config = dict(
    model='self-supervised image encoder',
    dataset='telescope images of galaxies (Galaxy Zoo DECaLS)',
    train_examples=88335,
    image_size=48,
    crop_scale_min=0.4,
    horizontal_flip=True,
    color_jitter=0.6,
    method='vicreg',
    arch='vgg',
    norm='batchnorm',
    activation='relu',
    depths=[3, 3, 3],
    kernel_size=3,
    stem='deep',
    widths=[64, 96, 144],
    downsampling='max',
    projector_hidden=512,
    projector_out=512,
    projector_hidden_layers=2,
    init='trunc_normal_002',
    optimizer='muon',
    muon_scale='original',
    lr=0.021,
    momentum=0.95,
    nesterov=True,
    orthogonalizer='newton_schulz_5',
    adamw_lr_other_params=0.00077,
    grad_clip=5.0,
    ema_decay=0.999,
    steps=16400,
    batch_size=256,
    epochs=47.5,
    lr_schedule='cosine',
    final_lr_fraction=0.01,
    warmup_steps=320,
    weight_decay=0.009,
    adamw_weight_decay_other_params=0.01,
)
Rows from block 5 of a small self-supervised image encoder, named by matrix and row number. Each number is 128 + 32 x the weight over its row's rms, rounded and kept within 0 to 255. All counts start at 0. Numbers have three digits each.
After each channel's rows are labels from the 100 images, of 14848, where the channel reaches its highest value: "responds to" is what is common among them; "colour at peak" is the nearest of a few named colours to the mean colour under the peak. Only what is clearly more common there than usual is listed. The data: telescope images of galaxies (Galaxy Zoo DECaLS).
# conv: 3x3 conv (model.blocks.5.conv.weight, 96x96x3x3, each kernel summed), inputs 72-95

conv.91:104094075084166082187132200119164086091104092081183117138077163137195089
responds to: shape: featured or disk; edge-on disk: no; spiral arms: yes
colour at peak: grey; brown

conv.89:136108093154157150186124125184145135080113111026141122091129173131056107
responds to: edge-on disk: no; shape: featured or disk; spiral arms: yes
colour at peak: brown

conv.32:144161162146138117119148097100150109109159072166109122114149122102130114
responds to: shape: featured or disk; edge-on disk: yes; roundness: cigar-shaped
colour at peak: grey; pink

conv.67:132130103223089136132171124151126091115161117134059130110142118097106140
responds to: shape: featured or disk; edge-on disk: no; bulge size: moderate
colour at peak: pink; grey

conv.34:146154106145116139130109103119124149102205134109158155091145106136146136
responds to: edge-on disk: no; shape: featured or disk; spiral arms: yes
colour at peak: grey

conv.94:154121156183124121136111128137186154133158102075085153108087116116121089
responds to: shape: featured or disk; edge-on disk: no; spiral arms: yes
colour at peak: grey

conv.17:145101139133134129127143189151128094145094124112146129150131165136161182
responds to: shape: featured or disk; edge-on disk: no; spiral arms: yes
colour at peak: brown; grey

conv.18:106108154104222171152132089114130173147138134110189199090097112136097077
responds to: shape: featured or disk; edge-on disk: no; spiral arms: yes
colour at peak: brown; grey

conv.38:134117137146116130153127165086143103076095098140166102122151130098188127
responds to: shape: featured or disk; edge-on disk: no; spiral arms: yes
colour at peak: grey; brown

conv.47:097131154122180187140142154115127148107165120105176160114137139111191152
responds to: shape: featured or disk; edge-on disk: no; spiral arms: yes
colour at peak: grey

conv.42:147152151155197086135112190128129143145130081087151163094115178122078121
responds to: shape: featured or disk; edge-on disk: yes
colour at peak: grey

conv.21:093074173124207130131145083114098105121136194090127171081140102125101111
responds to: shape: featured or disk
colour at peak: brown; grey

conv.69:095164101153198122157123120096139124139167091000121081136090113108134157
responds to: edge-on disk: no; shape: featured or disk; spiral arms: yes
colour at peak: brown

conv.65:132161159122175128146123112144128128154131112101149159130147104132200128
responds to: shape: featured or disk; edge-on disk: no; spiral arms: yes
colour at peak: grey

conv.29:139134150089115048114099138101127094116065148073177099098116113149129187
responds to: shape: featured or disk; edge-on disk: no; bar: strong
colour at peak: grey; brown

conv.7:202151184131084103151138147114142104157097161165104179119123188125065082
responds to: shape: featured or disk; edge-on disk: no; spiral arms: yes
colour at peak: brown

conv.14:106154174121140184125123097116094130156139129144185160113162145133072207
responds to: shape: featured or disk; edge-on disk: yes; roundness: cigar-shaped
colour at peak: grey; brown

conv.62:124070181180116103082190182149099155165157100098153092098100124121116070
responds to: edge-on disk: no; shape: featured or disk; spiral arms: yes
colour at peak: brown

conv.25:082138110187104057135085128192175146137114149109076130094085137115148092
responds to: shape: featured or disk; edge-on disk: no; spiral arms: yes
colour at peak: brown; grey

conv.11:120137093093148118137083146192161128160115152101090096187153158120178098
responds to: shape: featured or disk; edge-on disk: no; spiral arms: yes
colour at peak: brown

conv.37:143133122176136123100036131113155133135164121132140115103143086147100139
responds to: edge-on disk: no; spiral arms: yes
colour at peak: grey; brown

conv.31:171151116113139071161111127115172141083153172119117119194063149182198124
responds to: shape: featured or disk; edge-on disk: no; bulge size: moderate
colour at peak: brown

conv.54:126181081134097043110102130157150099196132115106125053084106099135124162
responds to: edge-on disk: no; spiral arms: yes
colour at peak: brown; grey

conv.57:101092114148187096153142118167158123102076064106129111071105132111156136
responds to: edge-on disk: no; shape: featured or disk; spiral arms: yes
colour at peak: grey

conv.75:136120060144105111185167194136128131104103101110110119111140171181068132
responds to: edge-on disk: no; spiral arms: yes; spiral winding: tight
colour at peak: grey

conv.59:109138166191086113176161141124108084120140083174051107063130105055122121
responds to: roundness: cigar-shaped
colour at peak: grey; pink

conv.74:098155112131144133168090116136128078084165153076108151103084091072138128
responds to: edge-on disk: no; spiral arms: yes
colour at peak: grey